From a checkpoint of a small sound classifier.
Model: 13.2M parameters, log mel input, norm layernorm, activation gelu, num experts 8, patch size [64, 2], layers 10, width 256.
Rows from block 7, named by matrix and row number. Rows with one number belong to one attention dimension. Each number is 200 + 30 x the weight over its row's rms, rounded and kept within 0 to 999. All counts start at 0. After the name is the row's rms in percent of the matrix's.
# q: attention query (model.blocks.7.attn.q.weight, 256x256), inputs 0-85
# k: attention key (model.blocks.7.attn.k.weight, 256x256), inputs 0-85
q.46,096,160,224,205,162,189,187,240,203,195,201,200,175,208,250,214,217,209,199,154,178,203,234,209,205,225,168,228,224,186,199,189,204,248,260,179,186,236,223,163,154,232,158,202,183,256,178,247,205,216,185,175,210,189,184,182,275,207,214,187,145,215,183,201,153,227,206,199,207,144,132,236,154,122,229,209,207,213,227,202,167,208,227,200,139,219,209
q.47,089,174,231,206,199,173,213,213,194,239,245,181,198,207,171,224,187,208,242,211,208,172,219,148,203,212,235,214,166,223,217,194,191,197,186,258,245,222,203,137,134,153,201,186,222,174,200,266,225,186,203,239,201,218,197,210,190,167,202,161,232,178,194,219,182,155,181,163,198,217,200,211,254,207,198,264,240,219,225,217,177,207,176,172,200,232,159
q.48,099,155,238,225,205,244,221,161,249,228,207,191,237,222,202,188,173,211,221,197,274,243,196,152,241,231,265,203,218,191,139,240,180,221,143,238,207,168,182,199,219,192,208,183,200,197,199,192,183,249,271,202,249,226,212,175,222,188,201,143,214,204,221,218,220,264,201,149,212,198,240,157,193,222,169,219,164,183,191,222,147,180,197,156,163,215,166
q.49,097,217,191,178,240,213,226,163,213,257,172,186,157,181,238,224,238,222,234,168,174,203,214,171,168,219,216,214,212,205,236,186,200,176,218,193,185,194,217,162,220,187,235,151,207,215,230,189,287,172,220,225,208,177,183,172,187,186,203,189,186,197,140,259,239,182,155,239,195,211,173,207,178,187,214,270,160,222,169,222,257,215,240,183,198,178,192
q.50,098,161,256,220,193,208,215,149,151,157,247,199,233,204,255,204,189,247,184,230,205,182,222,197,252,224,219,203,174,189,187,205,189,194,246,196,170,195,178,201,205,239,191,197,180,248,243,172,269,234,210,194,144,218,203,201,228,211,211,206,190,224,195,193,134,198,231,222,166,178,151,160,212,145,193,230,181,178,186,220,243,161,252,202,136,201,183
q.51,093,197,200,200,205,211,212,214,237,171,207,127,179,199,176,154,209,218,168,157,211,217,171,212,226,177,193,159,212,212,209,199,166,157,203,181,248,188,155,209,157,238,250,178,270,177,203,165,251,197,211,176,161,211,172,265,204,207,197,207,166,197,239,243,193,234,191,232,258,207,242,169,204,213,200,178,175,223,200,198,246,211,194,200,197,171,128
q.52,097,232,163,209,198,212,194,212,214,192,169,246,167,238,214,248,221,164,216,249,210,154,219,151,206,148,155,135,218,209,207,241,211,185,254,171,184,139,169,203,201,211,178,213,187,210,219,190,208,217,166,225,221,179,230,207,259,213,190,257,207,215,212,214,222,188,226,229,195,192,233,259,199,216,203,188,196,196,223,201,185,194,188,178,187,229,171
q.53,101,175,164,221,243,172,190,144,228,191,206,199,210,173,220,239,148,229,177,153,193,142,253,206,199,236,254,181,240,215,216,202,133,255,166,208,209,155,194,215,185,204,200,192,196,169,228,188,167,187,159,183,206,219,243,176,179,221,195,160,226,222,153,252,285,285,193,212,183,231,244,191,176,223,222,231,239,207,217,207,189,172,190,176,229,138,195
q.54,106,148,208,184,240,194,140,247,199,181,212,170,201,237,168,172,153,232,189,171,174,222,231,210,155,218,195,168,170,175,190,207,222,150,152,228,157,175,245,259,177,205,148,248,215,260,172,171,169,225,169,191,135,248,205,169,158,198,200,189,214,174,226,219,243,177,198,189,217,191,172,219,227,147,191,220,163,219,200,164,252,252,212,210,157,204,249
q.55,094,179,153,195,156,170,200,230,188,196,208,196,189,176,170,223,230,188,180,190,192,225,206,196,241,167,226,232,231,233,216,211,225,213,169,207,176,189,202,161,151,176,174,189,178,158,241,223,146,202,221,140,212,173,282,167,206,148,158,201,139,236,205,187,196,176,203,191,201,192,162,190,197,160,204,217,138,202,223,245,193,206,204,173,198,228,202
q.56,087,185,223,203,186,206,237,170,130,200,248,158,176,179,161,248,189,212,220,154,206,235,216,210,192,196,200,202,231,205,220,223,225,199,242,212,132,242,250,170,194,215,226,211,233,226,153,241,212,227,201,208,195,167,259,195,152,165,176,168,228,195,195,183,192,195,211,201,221,218,147,176,181,184,195,167,230,184,210,161,233,218,193,149,172,177,225
q.57,105,171,176,215,240,211,268,182,231,190,192,178,193,208,239,203,205,233,150,188,237,165,206,241,210,129,200,161,287,172,201,273,188,194,209,191,201,159,177,186,223,209,172,137,214,190,216,219,178,198,187,188,142,223,143,223,206,148,165,263,159,238,239,172,227,180,209,203,210,230,196,226,143,186,193,264,226,248,170,245,242,206,153,181,251,204,185
q.58,087,175,224,204,209,160,208,220,211,205,175,218,183,193,216,226,196,185,271,208,146,215,213,188,163,216,197,161,172,160,135,181,279,184,161,189,182,138,211,272,224,183,210,191,247,223,181,261,145,271,235,237,253,148,195,183,201,220,194,174,188,203,242,149,233,201,182,200,210,204,203,225,209,151,167,221,150,177,196,227,250,188,190,227,227,185,179
q.59,101,185,213,182,190,210,183,208,164,193,230,212,180,188,181,174,180,179,209,282,186,169,218,213,170,212,194,254,254,186,216,212,183,141,209,210,203,241,207,233,181,229,201,207,237,208,201,242,239,231,257,172,253,213,189,194,200,236,239,203,236,233,205,209,145,136,229,223,217,166,178,99,199,178,241,225,210,151,237,195,202,202,152,156,178,181,222
q.60,096,234,222,203,167,205,204,184,123,173,148,222,173,194,168,223,250,219,207,258,162,257,247,204,189,227,164,220,216,204,140,164,184,157,193,183,188,217,204,187,216,215,243,144,219,261,192,218,185,151,215,187,209,204,179,243,154,242,254,173,168,197,170,210,223,174,213,180,168,202,175,191,241,235,161,182,248,198,173,208,181,164,219,197,187,202,194
q.61,087,226,212,285,154,185,175,165,172,178,242,203,228,219,198,147,222,202,215,180,199,178,233,171,148,204,237,256,176,208,241,199,201,159,194,227,191,227,220,156,168,190,222,226,240,199,213,196,172,166,245,202,188,169,222,188,194,221,242,284,227,229,236,140,191,176,227,170,190,202,189,188,200,208,235,186,158,194,226,256,145,163,150,181,232,208,162
q.62,100,213,141,212,190,204,180,215,201,223,162,223,201,199,259,204,173,185,210,163,259,223,181,212,185,183,195,235,188,201,205,187,147,217,162,213,224,216,177,206,200,197,239,181,176,206,162,177,163,227,187,176,219,177,212,206,306,242,219,168,235,157,177,160,235,190,133,208,188,194,186,197,242,149,204,261,217,250,161,231,145,222,247,211,208,206,223
q.63,103,181,251,233,155,160,228,192,158,227,159,178,183,144,246,202,234,157,207,209,217,159,205,211,164,145,198,186,162,180,129,179,211,217,166,205,203,127,163,213,218,197,158,155,220,178,196,268,199,254,177,195,204,172,207,242,215,191,180,208,181,178,214,234,218,250,239,193,178,228,210,193,193,185,272,217,183,188,169,217,188,160,177,240,184,234,186
q.64,103,206,185,231,173,211,161,172,192,223,256,211,223,213,231,183,187,202,198,232,240,200,131,251,171,131,151,196,224,230,204,156,191,194,225,238,152,226,203,212,190,141,205,171,176,228,182,283,213,216,203,219,272,119,189,160,219,187,230,195,194,211,262,198,213,194,192,199,187,172,177,147,201,217,211,178,165,210,206,230,173,212,198,167,174,203,141
q.65,111,219,240,238,192,221,209,253,139,186,185,182,245,246,229,214,179,226,158,140,230,225,202,229,250,190,207,190,179,208,197,179,209,213,211,220,197,202,205,192,245,204,134,184,187,198,169,194,179,159,184,225,179,196,226,180,157,182,196,219,173,234,148,187,238,228,210,200,211,168,189,175,159,180,176,189,208,252,214,121,207,185,187,172,198,158,135
q.66,098,174,217,152,206,180,200,187,285,184,127,219,227,192,182,217,262,199,200,180,174,233,147,186,242,211,241,212,205,220,236,144,265,198,237,178,217,163,226,132,226,183,232,224,167,209,211,217,207,190,151,229,146,194,210,222,181,209,169,210,213,162,229,159,160,180,134,192,190,220,235,221,196,172,186,229,197,166,178,201,222,157,182,214,163,181,213
q.67,090,135,171,158,160,203,252,208,213,199,223,187,237,211,147,212,215,232,227,189,217,189,261,186,199,268,201,229,215,208,195,231,198,227,224,220,142,230,205,242,212,210,183,211,192,197,180,153,209,228,214,251,173,211,167,242,232,147,179,176,186,184,147,214,126,168,209,194,131,261,221,181,175,184,164,189,206,198,163,227,200,178,165,200,213,153,232
q.68,103,192,223,207,189,214,177,177,151,200,185,230,231,250,205,206,201,134,164,194,206,210,167,291,258,157,224,216,227,253,175,264,223,186,203,213,234,271,181,218,202,155,173,166,184,210,212,177,198,187,206,177,145,214,187,205,191,227,239,185,174,206,225,194,171,199,224,217,188,234,192,191,196,204,214,182,183,192,221,129,154,182,162,201,196,253,193
q.69,102,188,226,212,207,187,221,158,199,230,184,153,259,188,195,192,258,189,272,185,197,223,223,262,196,198,237,206,223,190,234,217,218,153,273,175,211,206,190,217,173,213,236,202,187,235,188,201,235,145,195,173,207,179,198,216,164,166,182,202,198,228,158,246,200,192,160,188,263,150,193,182,156,209,164,188,204,124,176,203,223,172,217,218,203,214,174
q.70,102,186,241,251,268,193,208,192,180,172,217,178,218,221,206,250,223,167,181,211,187,180,180,189,209,224,186,171,178,206,150,252,225,235,202,178,229,190,181,209,194,189,218,150,240,171,226,246,231,172,273,156,223,163,176,196,178,153,229,189,245,213,216,175,168,184,165,215,175,205,165,169,249,245,257,213,140,183,187,212,214,222,205,204,225,196,162
q.71,101,180,183,195,205,179,227,187,222,173,230,192,210,232,172,156,149,202,184,190,219,193,205,183,215,171,167,165,202,191,172,207,220,199,174,217,203,211,124,226,188,182,198,188,217,170,209,139,241,187,203,177,163,215,200,199,172,231,175,274,253,174,160,201,222,204,259,222,209,222,224,226,209,232,204,147,207,216,208,187,186,249,226,178,281,149,170
q.72,106,185,155,178,230,228,208,225,219,166,234,230,241,175,194,166,219,207,188,198,260,189,242,170,185,190,136,202,198,239,252,208,208,130,192,171,183,201,218,201,219,155,166,186,216,227,163,166,194,165,223,201,156,203,245,251,223,247,149,182,184,235,104,218,226,242,170,177,194,162,207,210,213,201,208,200,242,234,173,238,238,212,208,229,205,190,236
q.73,104,198,213,192,199,187,254,272,201,248,220,200,191,178,256,224,197,198,205,128,217,165,146,155,232,168,173,144,199,183,212,198,183,202,222,211,210,228,188,201,193,284,214,232,203,219,197,235,194,205,200,245,196,217,200,219,169,154,211,189,188,140,182,216,162,157,227,169,199,145,204,185,160,245,153,200,205,221,271,214,234,151,259,214,189,196,189
q.74,096,229,222,189,214,144,230,188,174,172,215,210,159,235,238,243,188,168,231,279,200,213,236,187,188,207,236,181,142,214,184,142,187,197,202,201,180,189,142,204,251,210,196,234,207,230,191,221,192,157,148,158,212,219,216,189,239,141,142,190,197,233,209,161,178,275,199,210,226,220,197,232,210,198,228,173,152,219,195,124,223,185,197,168,201,194,264
q.75,099,221,178,182,150,190,131,198,264,198,219,210,224,178,223,184,176,241,191,117,200,242,226,195,229,203,265,218,197,198,146,192,220,146,213,180,201,187,219,252,170,233,199,191,264,180,202,231,184,149,182,207,220,208,146,196,189,218,193,210,162,235,228,147,245,256,228,212,193,186,209,197,186,229,174,164,162,207,177,205,175,196,166,265,222,211,182
q.76,100,235,166,197,217,217,193,194,178,203,166,243,125,186,173,190,189,272,188,208,208,199,233,213,174,162,258,210,150,216,210,220,197,176,185,180,184,203,209,266,228,174,176,257,219,211,255,209,178,184,231,193,217,196,183,222,198,182,210,221,196,239,182,215,196,202,202,152,226,185,204,227,164,196,193,181,168,221,214,182,205,223,250,169,194,148,190
q.77,100,179,166,173,179,210,153,174,185,179,241,218,254,254,247,212,219,181,180,259,205,198,217,220,222,204,191,172,230,140,199,220,219,210,201,226,186,224,220,202,209,194,170,211,231,179,184,221,198,171,253,159,171,187,186,197,205,168,221,207,178,220,161,192,181,224,152,204,231,209,167,187,190,240,207,158,258,194,193,294,166,178,205,224,178,186,182
q.78,102,224,239,197,201,238,180,223,208,177,257,214,196,225,193,199,213,179,205,208,197,186,211,163,133,146,206,179,170,237,216,197,262,234,132,156,202,240,127,255,165,239,177,224,192,177,156,200,218,217,210,217,205,162,254,200,191,215,187,193,197,201,212,176,208,225,173,201,201,159,170,174,202,234,233,161,176,205,208,195,140,219,241,176,198,181,204
q.79,100,183,216,200,266,178,163,209,183,205,204,178,137,121,173,177,175,188,233,216,206,239,249,227,205,179,179,204,232,220,212,226,173,214,135,196,172,209,254,207,173,138,193,182,207,167,177,183,208,192,186,243,165,177,214,221,179,144,226,217,230,252,219,235,198,145,237,208,212,153,180,179,169,181,219,238,238,165,178,241,253,178,110,212,222,225,264
q.80,098,230,199,229,210,183,237,224,224,197,211,183,235,217,157,140,168,162,229,195,205,212,205,200,179,209,193,157,218,246,137,212,185,190,145,194,212,156,214,220,220,246,252,215,187,224,192,204,232,213,235,262,161,196,153,205,167,190,189,202,170,208,232,159,203,192,208,132,188,167,195,219,180,218,184,266,165,198,263,261,174,213,198,214,186,225,209
q.81,104,180,169,246,217,166,194,236,237,229,164,297,215,211,249,158,162,262,223,218,196,238,193,210,225,184,193,175,196,175,203,227,222,222,223,220,163,164,224,220,218,192,197,237,217,194,200,182,239,181,186,209,203,207,236,203,250,228,213,234,212,207,196,212,196,181,194,194,197,176,190,164,165,125,184,156,197,214,215,213,222,226,160,203,214,199,257
q.82,092,206,217,204,185,159,233,180,224,206,162,219,211,194,217,217,149,179,218,182,197,201,188,186,194,156,226,177,237,201,250,167,179,215,239,156,161,235,231,176,202,215,157,169,199,218,210,213,213,186,230,191,190,231,138,190,221,227,228,135,224,202,225,212,187,243,253,197,235,242,230,170,151,184,170,186,219,192,198,196,207,128,151,175,207,208,217
q.83,114,192,192,248,167,211,285,182,212,162,209,165,173,196,196,187,201,200,195,213,177,216,161,175,152,211,198,205,228,228,186,208,248,192,177,142,189,237,186,200,216,205,253,277,212,232,151,173,231,148,259,205,195,168,207,169,183,193,199,213,185,187,190,211,182,164,199,203,247,256,234,187,164,231,177,241,173,234,192,144,257,227,198,173,229,223,225
q.84,103,188,195,207,230,190,204,181,225,231,202,179,128,242,203,127,211,199,154,230,176,187,210,181,178,154,180,154,185,250,223,255,186,146,144,213,206,147,246,204,167,220,182,200,202,196,170,179,205,164,223,253,205,227,161,240,176,209,210,149,200,193,217,170,227,237,164,179,177,233,236,202,165,218,154,222,265,190,150,179,194,237,225,175,165,248,188
q.85,095,210,138,233,186,221,164,160,251,230,181,179,216,207,142,166,204,224,198,194,188,213,231,183,170,186,208,180,199,255,226,230,192,161,193,250,187,214,155,208,142,259,164,208,203,174,189,168,210,214,224,210,235,235,188,206,187,197,152,187,197,179,208,193,193,250,207,195,237,146,167,232,130,211,198,252,202,186,186,164,227,185,179,170,201,190,171
k.46,097,214,222,218,206,217,225,226,256,242,175,215,194,209,199,191,130,177,187,235,230,167,189,233,268,170,208,203,225,167,189,197,218,174,178,176,162,230,240,226,254,213,238,217,177,227,187,150,226,230,134,231,204,206,231,208,114,221,201,225,190,251,211,183,208,202,193,210,229,163,209,197,223,237,205,155,242,248,212,126,185,209,167,220,210,142,191
k.47,097,294,204,142,146,225,196,201,182,194,174,152,175,201,196,216,219,197,213,188,187,170,230,198,229,180,165,185,222,193,225,192,204,204,183,210,194,226,244,242,166,205,199,213,195,186,146,177,221,227,202,164,189,266,195,243,218,245,195,192,206,157,184,202,241,248,157,198,232,248,204,171,218,189,203,178,194,186,214,221,195,207,226,192,219,252,191
k.48,104,221,177,203,210,191,200,153,210,192,233,177,201,206,174,159,201,213,226,172,158,191,159,190,177,208,200,165,215,245,210,155,212,216,213,256,211,225,155,226,232,189,180,219,222,224,235,210,209,213,215,152,146,245,238,190,166,161,246,205,199,170,205,207,230,186,182,192,187,223,229,209,148,250,200,210,168,188,222,195,163,250,231,172,193,202,226
k.49,095,171,234,162,183,185,259,214,176,219,213,239,174,187,219,190,230,221,179,204,180,165,258,226,226,199,218,198,185,195,159,189,224,191,154,195,186,199,228,221,149,191,177,228,193,210,176,168,122,217,234,203,218,151,194,220,224,195,198,198,254,197,219,179,208,266,161,183,257,285,154,174,183,212,163,255,223,193,182,218,213,173,186,249,196,177,232
k.50,090,181,219,182,246,160,271,174,232,202,148,274,176,178,203,205,198,242,247,127,202,160,173,209,230,219,197,214,188,212,230,218,190,151,201,200,189,175,178,172,158,160,205,196,192,167,139,213,174,218,202,194,212,202,183,179,237,213,189,179,245,196,218,154,185,248,247,181,172,268,289,224,151,202,185,224,214,227,127,198,170,182,215,218,208,199,162
k.51,098,239,193,230,203,167,223,142,243,184,189,156,198,227,179,191,205,209,124,197,210,200,242,223,210,200,192,196,240,241,188,241,152,261,202,185,147,196,137,150,242,145,135,209,174,191,195,225,154,198,191,203,169,215,194,182,237,191,182,161,255,188,260,216,150,194,229,201,165,251,182,223,220,244,197,222,188,192,260,151,188,175,219,212,239,238,184
k.52,096,177,221,213,229,206,201,188,209,172,210,186,169,183,159,155,173,178,219,170,137,217,176,182,204,191,201,163,214,204,225,179,185,184,219,207,132,155,222,211,244,198,218,178,215,166,262,173,183,186,206,229,215,236,184,132,236,135,236,193,213,188,183,198,155,180,198,155,252,225,193,177,207,189,187,205,247,207,161,222,200,221,257,198,153,139,216
k.53,093,147,236,195,215,203,208,178,206,156,196,188,209,167,165,216,208,252,263,249,197,167,200,200,169,213,193,182,207,240,186,218,206,219,232,198,220,183,193,223,131,219,199,197,279,249,164,171,223,233,202,173,210,272,199,197,145,215,222,143,144,220,221,213,244,129,153,169,248,227,211,250,160,217,204,213,177,171,221,177,228,162,183,167,255,202,260
k.54,109,231,198,247,179,228,188,131,171,197,146,183,223,194,229,144,210,162,185,206,175,206,174,211,200,222,187,243,196,217,178,191,163,183,194,166,210,253,138,211,184,152,219,171,213,173,195,132,231,144,180,176,205,237,215,222,177,205,192,209,185,207,227,249,192,183,200,185,183,212,192,171,201,223,206,214,243,265,212,113,196,183,148,218,176,225,153
k.55,088,189,148,179,152,253,182,226,174,257,269,255,183,202,238,192,170,204,259,210,245,197,172,187,135,161,223,207,173,221,175,218,189,179,227,207,178,200,205,204,137,201,230,209,187,192,142,183,201,216,178,195,173,218,229,167,192,150,187,204,190,132,184,200,221,241,177,181,247,225,204,218,198,256,174,201,188,272,190,217,197,208,204,192,225,249,226
k.56,091,208,212,175,252,221,220,204,187,219,217,192,218,186,202,171,211,244,229,233,236,188,184,242,219,171,231,209,179,184,165,171,137,207,178,210,215,226,178,168,221,258,183,167,156,207,249,164,177,154,187,164,200,263,237,263,205,241,249,219,169,219,169,204,157,180,241,234,181,181,152,176,243,185,207,186,181,191,182,200,215,110,227,222,244,189,226
k.57,102,187,218,229,149,196,222,151,215,146,181,286,217,236,195,140,155,201,151,178,308,189,226,168,196,167,239,209,177,188,213,268,175,208,173,234,210,186,194,220,217,184,222,193,194,172,199,201,164,212,237,203,163,168,229,159,195,181,181,215,168,182,206,194,203,282,221,177,222,176,212,264,185,217,221,217,230,179,179,205,189,192,228,278,131,157,194
k.58,085,252,209,204,231,201,207,181,172,210,203,231,241,182,179,200,238,195,151,203,194,231,203,175,221,185,275,200,267,207,219,177,213,206,184,201,220,220,204,217,178,206,184,175,209,190,114,216,259,170,130,180,165,189,169,219,170,160,158,197,191,211,197,212,215,190,167,232,174,171,200,169,191,246,187,244,252,177,127,239,200,204,229,137,275,205,182
k.59,103,222,229,219,220,162,154,234,180,159,179,211,225,215,226,222,272,161,186,184,208,107,156,183,196,222,188,184,153,186,205,270,247,234,171,172,252,199,206,207,205,231,220,269,168,195,189,128,135,198,252,245,226,167,173,217,182,193,231,185,155,196,163,224,216,189,216,225,175,158,179,247,228,232,191,216,192,219,196,204,142,178,228,197,245,199,216
k.60,098,212,162,159,170,209,144,249,253,260,169,172,175,185,240,221,201,171,232,236,224,169,189,131,207,214,198,177,226,194,227,149,223,204,222,216,174,193,184,208,189,164,199,215,195,173,210,207,243,211,201,209,201,166,243,244,250,249,248,236,197,230,152,210,153,208,190,233,205,135,193,228,241,226,186,164,173,184,197,216,195,203,208,167,213,159,191
k.61,088,235,166,196,209,207,227,246,222,196,204,237,179,236,212,175,207,192,168,198,208,171,200,196,198,181,183,243,200,194,265,199,183,259,180,187,223,189,186,240,168,190,174,260,173,194,206,190,191,143,253,144,170,253,196,186,209,179,206,169,212,174,226,239,142,207,171,186,206,186,197,206,210,165,166,168,199,166,207,154,195,181,231,206,209,208,212
k.62,092,237,154,206,182,189,197,177,236,198,242,210,168,223,155,149,200,237,229,227,253,196,173,195,188,143,169,187,219,203,247,164,223,197,243,236,226,201,207,276,187,187,196,179,217,165,203,204,240,233,175,223,211,261,214,195,154,231,185,170,183,227,204,178,200,210,206,183,217,156,239,233,189,199,146,220,193,200,233,187,191,204,190,183,189,164,212
k.63,099,219,230,175,219,242,167,220,169,181,189,194,194,190,187,203,203,247,214,180,167,239,192,202,220,167,195,250,182,183,230,220,234,174,200,205,236,217,203,195,184,200,207,174,206,199,189,259,175,181,205,222,270,195,223,201,152,172,226,168,200,174,194,244,168,203,151,204,218,183,187,220,151,164,158,157,166,187,184,178,206,239,211,208,163,201,188
k.64,100,203,214,188,198,237,179,105,219,204,187,201,199,190,190,200,215,236,162,154,225,222,198,226,148,150,194,253,169,217,222,187,217,178,183,224,230,209,190,228,180,196,235,232,208,189,209,212,235,149,179,217,183,227,180,166,212,177,173,206,285,218,203,121,229,223,177,168,125,229,252,253,204,213,199,175,193,209,188,142,198,214,225,197,208,238,178
k.65,099,170,200,206,260,222,170,187,146,191,202,279,168,242,198,227,195,130,216,190,181,243,241,228,212,219,195,219,255,176,160,243,139,179,219,237,172,191,195,188,147,151,154,146,196,189,205,220,210,178,158,147,191,171,139,200,252,185,216,152,251,223,207,206,227,210,211,193,203,209,209,208,173,223,174,218,181,265,206,242,206,192,179,187,207,214,175
k.66,093,174,157,160,123,238,200,188,192,117,212,199,164,197,236,223,259,221,118,205,208,214,168,211,186,222,160,217,182,248,190,259,181,253,203,193,254,208,193,240,156,174,176,203,180,184,136,218,208,208,188,172,167,181,237,208,194,208,248,199,180,169,228,192,129,290,185,205,260,236,218,214,178,192,243,224,171,188,200,206,226,178,211,196,242,222,173
k.67,102,217,249,181,192,186,157,184,215,206,203,209,147,246,153,213,163,159,226,174,207,169,215,203,220,217,236,191,173,182,172,186,229,162,170,202,237,222,133,186,178,208,244,174,191,207,136,246,186,201,232,153,236,202,156,176,250,169,191,252,238,161,231,204,191,193,211,177,199,163,244,218,188,219,248,235,207,176,179,187,141,184,211,186,261,120,243
k.68,091,210,154,229,173,201,186,232,190,184,197,234,188,182,206,213,227,207,222,216,233,149,195,170,183,193,202,149,191,233,191,147,203,246,198,257,218,175,192,188,210,175,171,191,221,225,188,255,215,173,184,213,159,193,234,154,185,226,214,137,166,218,221,180,170,258,203,176,220,271,143,202,206,179,166,199,185,198,174,128,269,227,194,245,187,152,128
k.69,108,208,205,149,169,232,245,235,228,173,219,181,176,201,171,208,203,161,201,202,203,172,209,213,179,188,200,175,188,141,177,250,229,198,192,187,187,202,197,198,213,141,202,245,211,227,260,220,203,202,201,158,166,209,229,134,231,212,257,178,180,149,177,180,226,236,225,221,175,245,239,189,188,207,200,207,188,220,191,173,184,186,182,209,185,197,241
k.70,096,215,179,197,220,192,211,245,191,189,204,209,189,242,210,157,218,168,173,225,228,228,241,169,228,219,231,185,218,180,195,275,211,261,215,222,191,177,194,224,264,235,218,224,180,172,169,178,159,205,185,163,267,216,153,251,231,189,192,187,237,168,254,225,224,152,180,186,157,182,226,188,205,204,193,143,239,180,247,158,198,256,210,170,222,226,186
k.71,099,198,195,197,184,196,226,221,263,220,228,202,217,170,216,215,140,176,211,194,200,198,197,205,179,181,270,174,226,162,178,229,162,192,213,184,246,228,169,202,229,223,246,198,261,210,157,208,187,262,153,171,197,190,166,190,177,243,226,227,205,227,163,180,205,201,202,199,229,207,218,184,134,134,187,199,207,222,155,205,178,149,166,195,260,213,142
k.72,100,240,214,186,195,190,157,244,171,240,205,153,176,143,132,226,208,208,188,203,213,216,219,191,167,201,191,250,252,222,203,255,193,190,235,181,186,210,158,192,226,224,169,196,258,289,175,195,203,199,226,166,217,214,215,186,160,228,173,192,214,151,205,166,242,218,177,211,212,236,226,237,163,164,216,207,175,252,178,242,174,210,200,223,190,207,148
k.73,111,245,187,153,167,259,253,242,191,191,216,249,194,217,119,197,260,161,184,181,163,141,204,193,193,164,135,164,234,203,176,197,224,137,197,170,199,221,224,197,186,235,215,233,185,215,218,145,239,220,232,196,267,201,198,201,142,205,261,218,185,153,185,166,156,221,213,206,199,185,167,176,244,180,153,206,161,236,211,187,165,196,212,199,209,204,233
k.74,106,244,174,144,226,251,204,204,192,192,180,206,206,184,173,201,218,220,248,208,214,224,233,199,186,202,261,172,193,186,195,173,215,199,182,188,185,240,176,165,190,195,189,165,191,184,189,179,180,202,211,166,197,192,196,258,174,255,188,193,171,189,175,206,237,216,217,199,225,203,178,154,258,187,166,195,216,256,260,189,205,212,194,211,172,180,205
k.75,098,242,190,193,180,155,215,194,218,240,153,201,199,151,233,205,178,233,174,234,222,201,197,179,209,196,185,228,228,168,243,176,150,179,238,214,239,205,168,172,163,226,155,198,183,183,158,151,202,196,197,148,243,221,251,183,220,139,162,232,152,219,162,188,217,229,210,149,228,236,208,190,175,151,175,218,221,205,186,195,182,168,227,196,176,176,201
k.76,102,189,166,264,178,197,254,155,155,138,161,208,218,185,204,261,217,137,199,196,228,208,215,193,204,176,202,197,195,260,256,179,201,178,156,219,208,152,186,216,225,157,161,232,220,240,184,231,209,137,214,201,238,213,165,217,217,166,256,192,190,205,212,162,215,188,141,170,190,191,200,211,206,189,193,236,193,155,245,156,204,169,233,168,192,219,209
k.77,097,221,204,226,209,214,185,178,232,228,255,156,163,242,175,193,172,193,174,206,195,240,171,224,242,186,184,159,228,231,189,219,253,180,163,130,251,179,177,171,224,228,129,214,202,158,206,161,198,243,236,223,204,235,226,175,203,235,137,108,189,174,182,208,195,230,272,204,212,147,247,177,218,263,178,180,165,203,206,168,184,186,168,191,204,237,209
k.78,110,237,206,257,217,195,173,170,235,187,220,215,167,168,199,125,242,172,183,226,231,186,236,166,184,196,209,179,187,222,217,187,271,182,188,203,242,184,150,147,192,212,201,173,212,207,233,223,202,219,157,160,147,164,182,191,228,194,216,156,175,113,150,156,233,215,193,195,192,167,195,232,204,224,176,249,235,219,226,182,169,226,197,190,197,189,170
k.79,105,170,260,242,219,210,239,221,210,194,248,194,147,198,223,185,155,225,211,247,254,170,137,257,190,203,200,216,169,198,198,196,164,206,181,196,150,212,219,222,168,235,187,187,169,226,185,197,188,211,229,254,208,175,205,185,206,205,216,204,210,191,209,257,186,238,185,226,231,169,205,228,141,202,154,177,201,243,138,179,241,192,198,235,234,177,239
k.80,097,240,164,174,203,207,167,188,143,163,223,192,240,168,229,140,157,187,218,234,151,193,189,215,199,242,170,237,127,222,205,222,222,200,248,216,182,177,211,220,217,190,157,194,268,221,211,218,221,272,196,227,181,147,200,267,195,218,197,215,154,121,228,197,205,224,232,185,188,171,204,223,198,243,187,219,202,197,203,161,203,186,281,250,181,232,215
k.81,108,216,192,244,286,184,204,235,233,218,179,198,148,199,214,236,202,194,154,194,282,188,167,179,174,180,207,224,206,184,173,207,166,222,167,225,185,214,183,209,231,164,218,129,237,214,159,132,225,208,168,184,249,199,160,229,209,214,159,224,191,198,177,194,213,187,211,168,218,207,212,145,214,209,172,172,196,191,233,217,206,219,186,193,239,129,185
k.82,090,195,193,206,170,137,191,170,171,201,163,233,206,216,168,224,234,198,172,221,179,232,226,188,196,250,174,165,202,225,194,173,223,154,190,170,225,198,235,195,224,152,153,216,200,231,248,193,213,211,207,217,227,202,211,206,290,197,184,194,196,215,202,231,199,207,196,150,208,194,198,193,190,219,168,207,178,176,167,217,252,246,231,179,204,163,201
k.83,109,202,187,166,201,218,220,176,196,177,254,165,155,196,228,212,198,178,192,182,159,207,158,177,203,188,223,199,232,225,192,196,234,158,223,269,258,220,274,192,168,192,191,225,218,193,202,201,173,246,172,226,213,216,214,205,175,166,225,249,177,172,209,210,273,150,240,217,215,240,190,146,221,187,158,200,267,202,185,205,232,185,167,158,194,224,188
k.84,105,194,254,166,202,202,195,175,205,195,232,213,206,152,181,170,215,184,168,215,244,190,312,224,231,239,224,223,215,261,225,191,187,176,189,168,181,183,188,190,217,152,142,207,205,191,132,218,185,205,200,211,194,211,194,203,175,207,272,195,190,187,162,200,143,294,200,210,208,190,175,227,195,178,170,173,186,179,207,184,164,179,248,233,216,165,149
k.85,094,218,173,239,172,215,142,211,165,228,172,196,183,190,229,157,181,168,220,183,197,157,175,223,157,174,249,157,211,230,259,190,231,230,157,214,192,219,194,204,279,220,212,182,270,226,212,217,180,211,194,216,221,228,237,187,184,206,233,167,225,181,244,219,252,182,186,160,175,202,199,164,260,257,201,174,235,181,198,234,167,171,225,194,256,151,191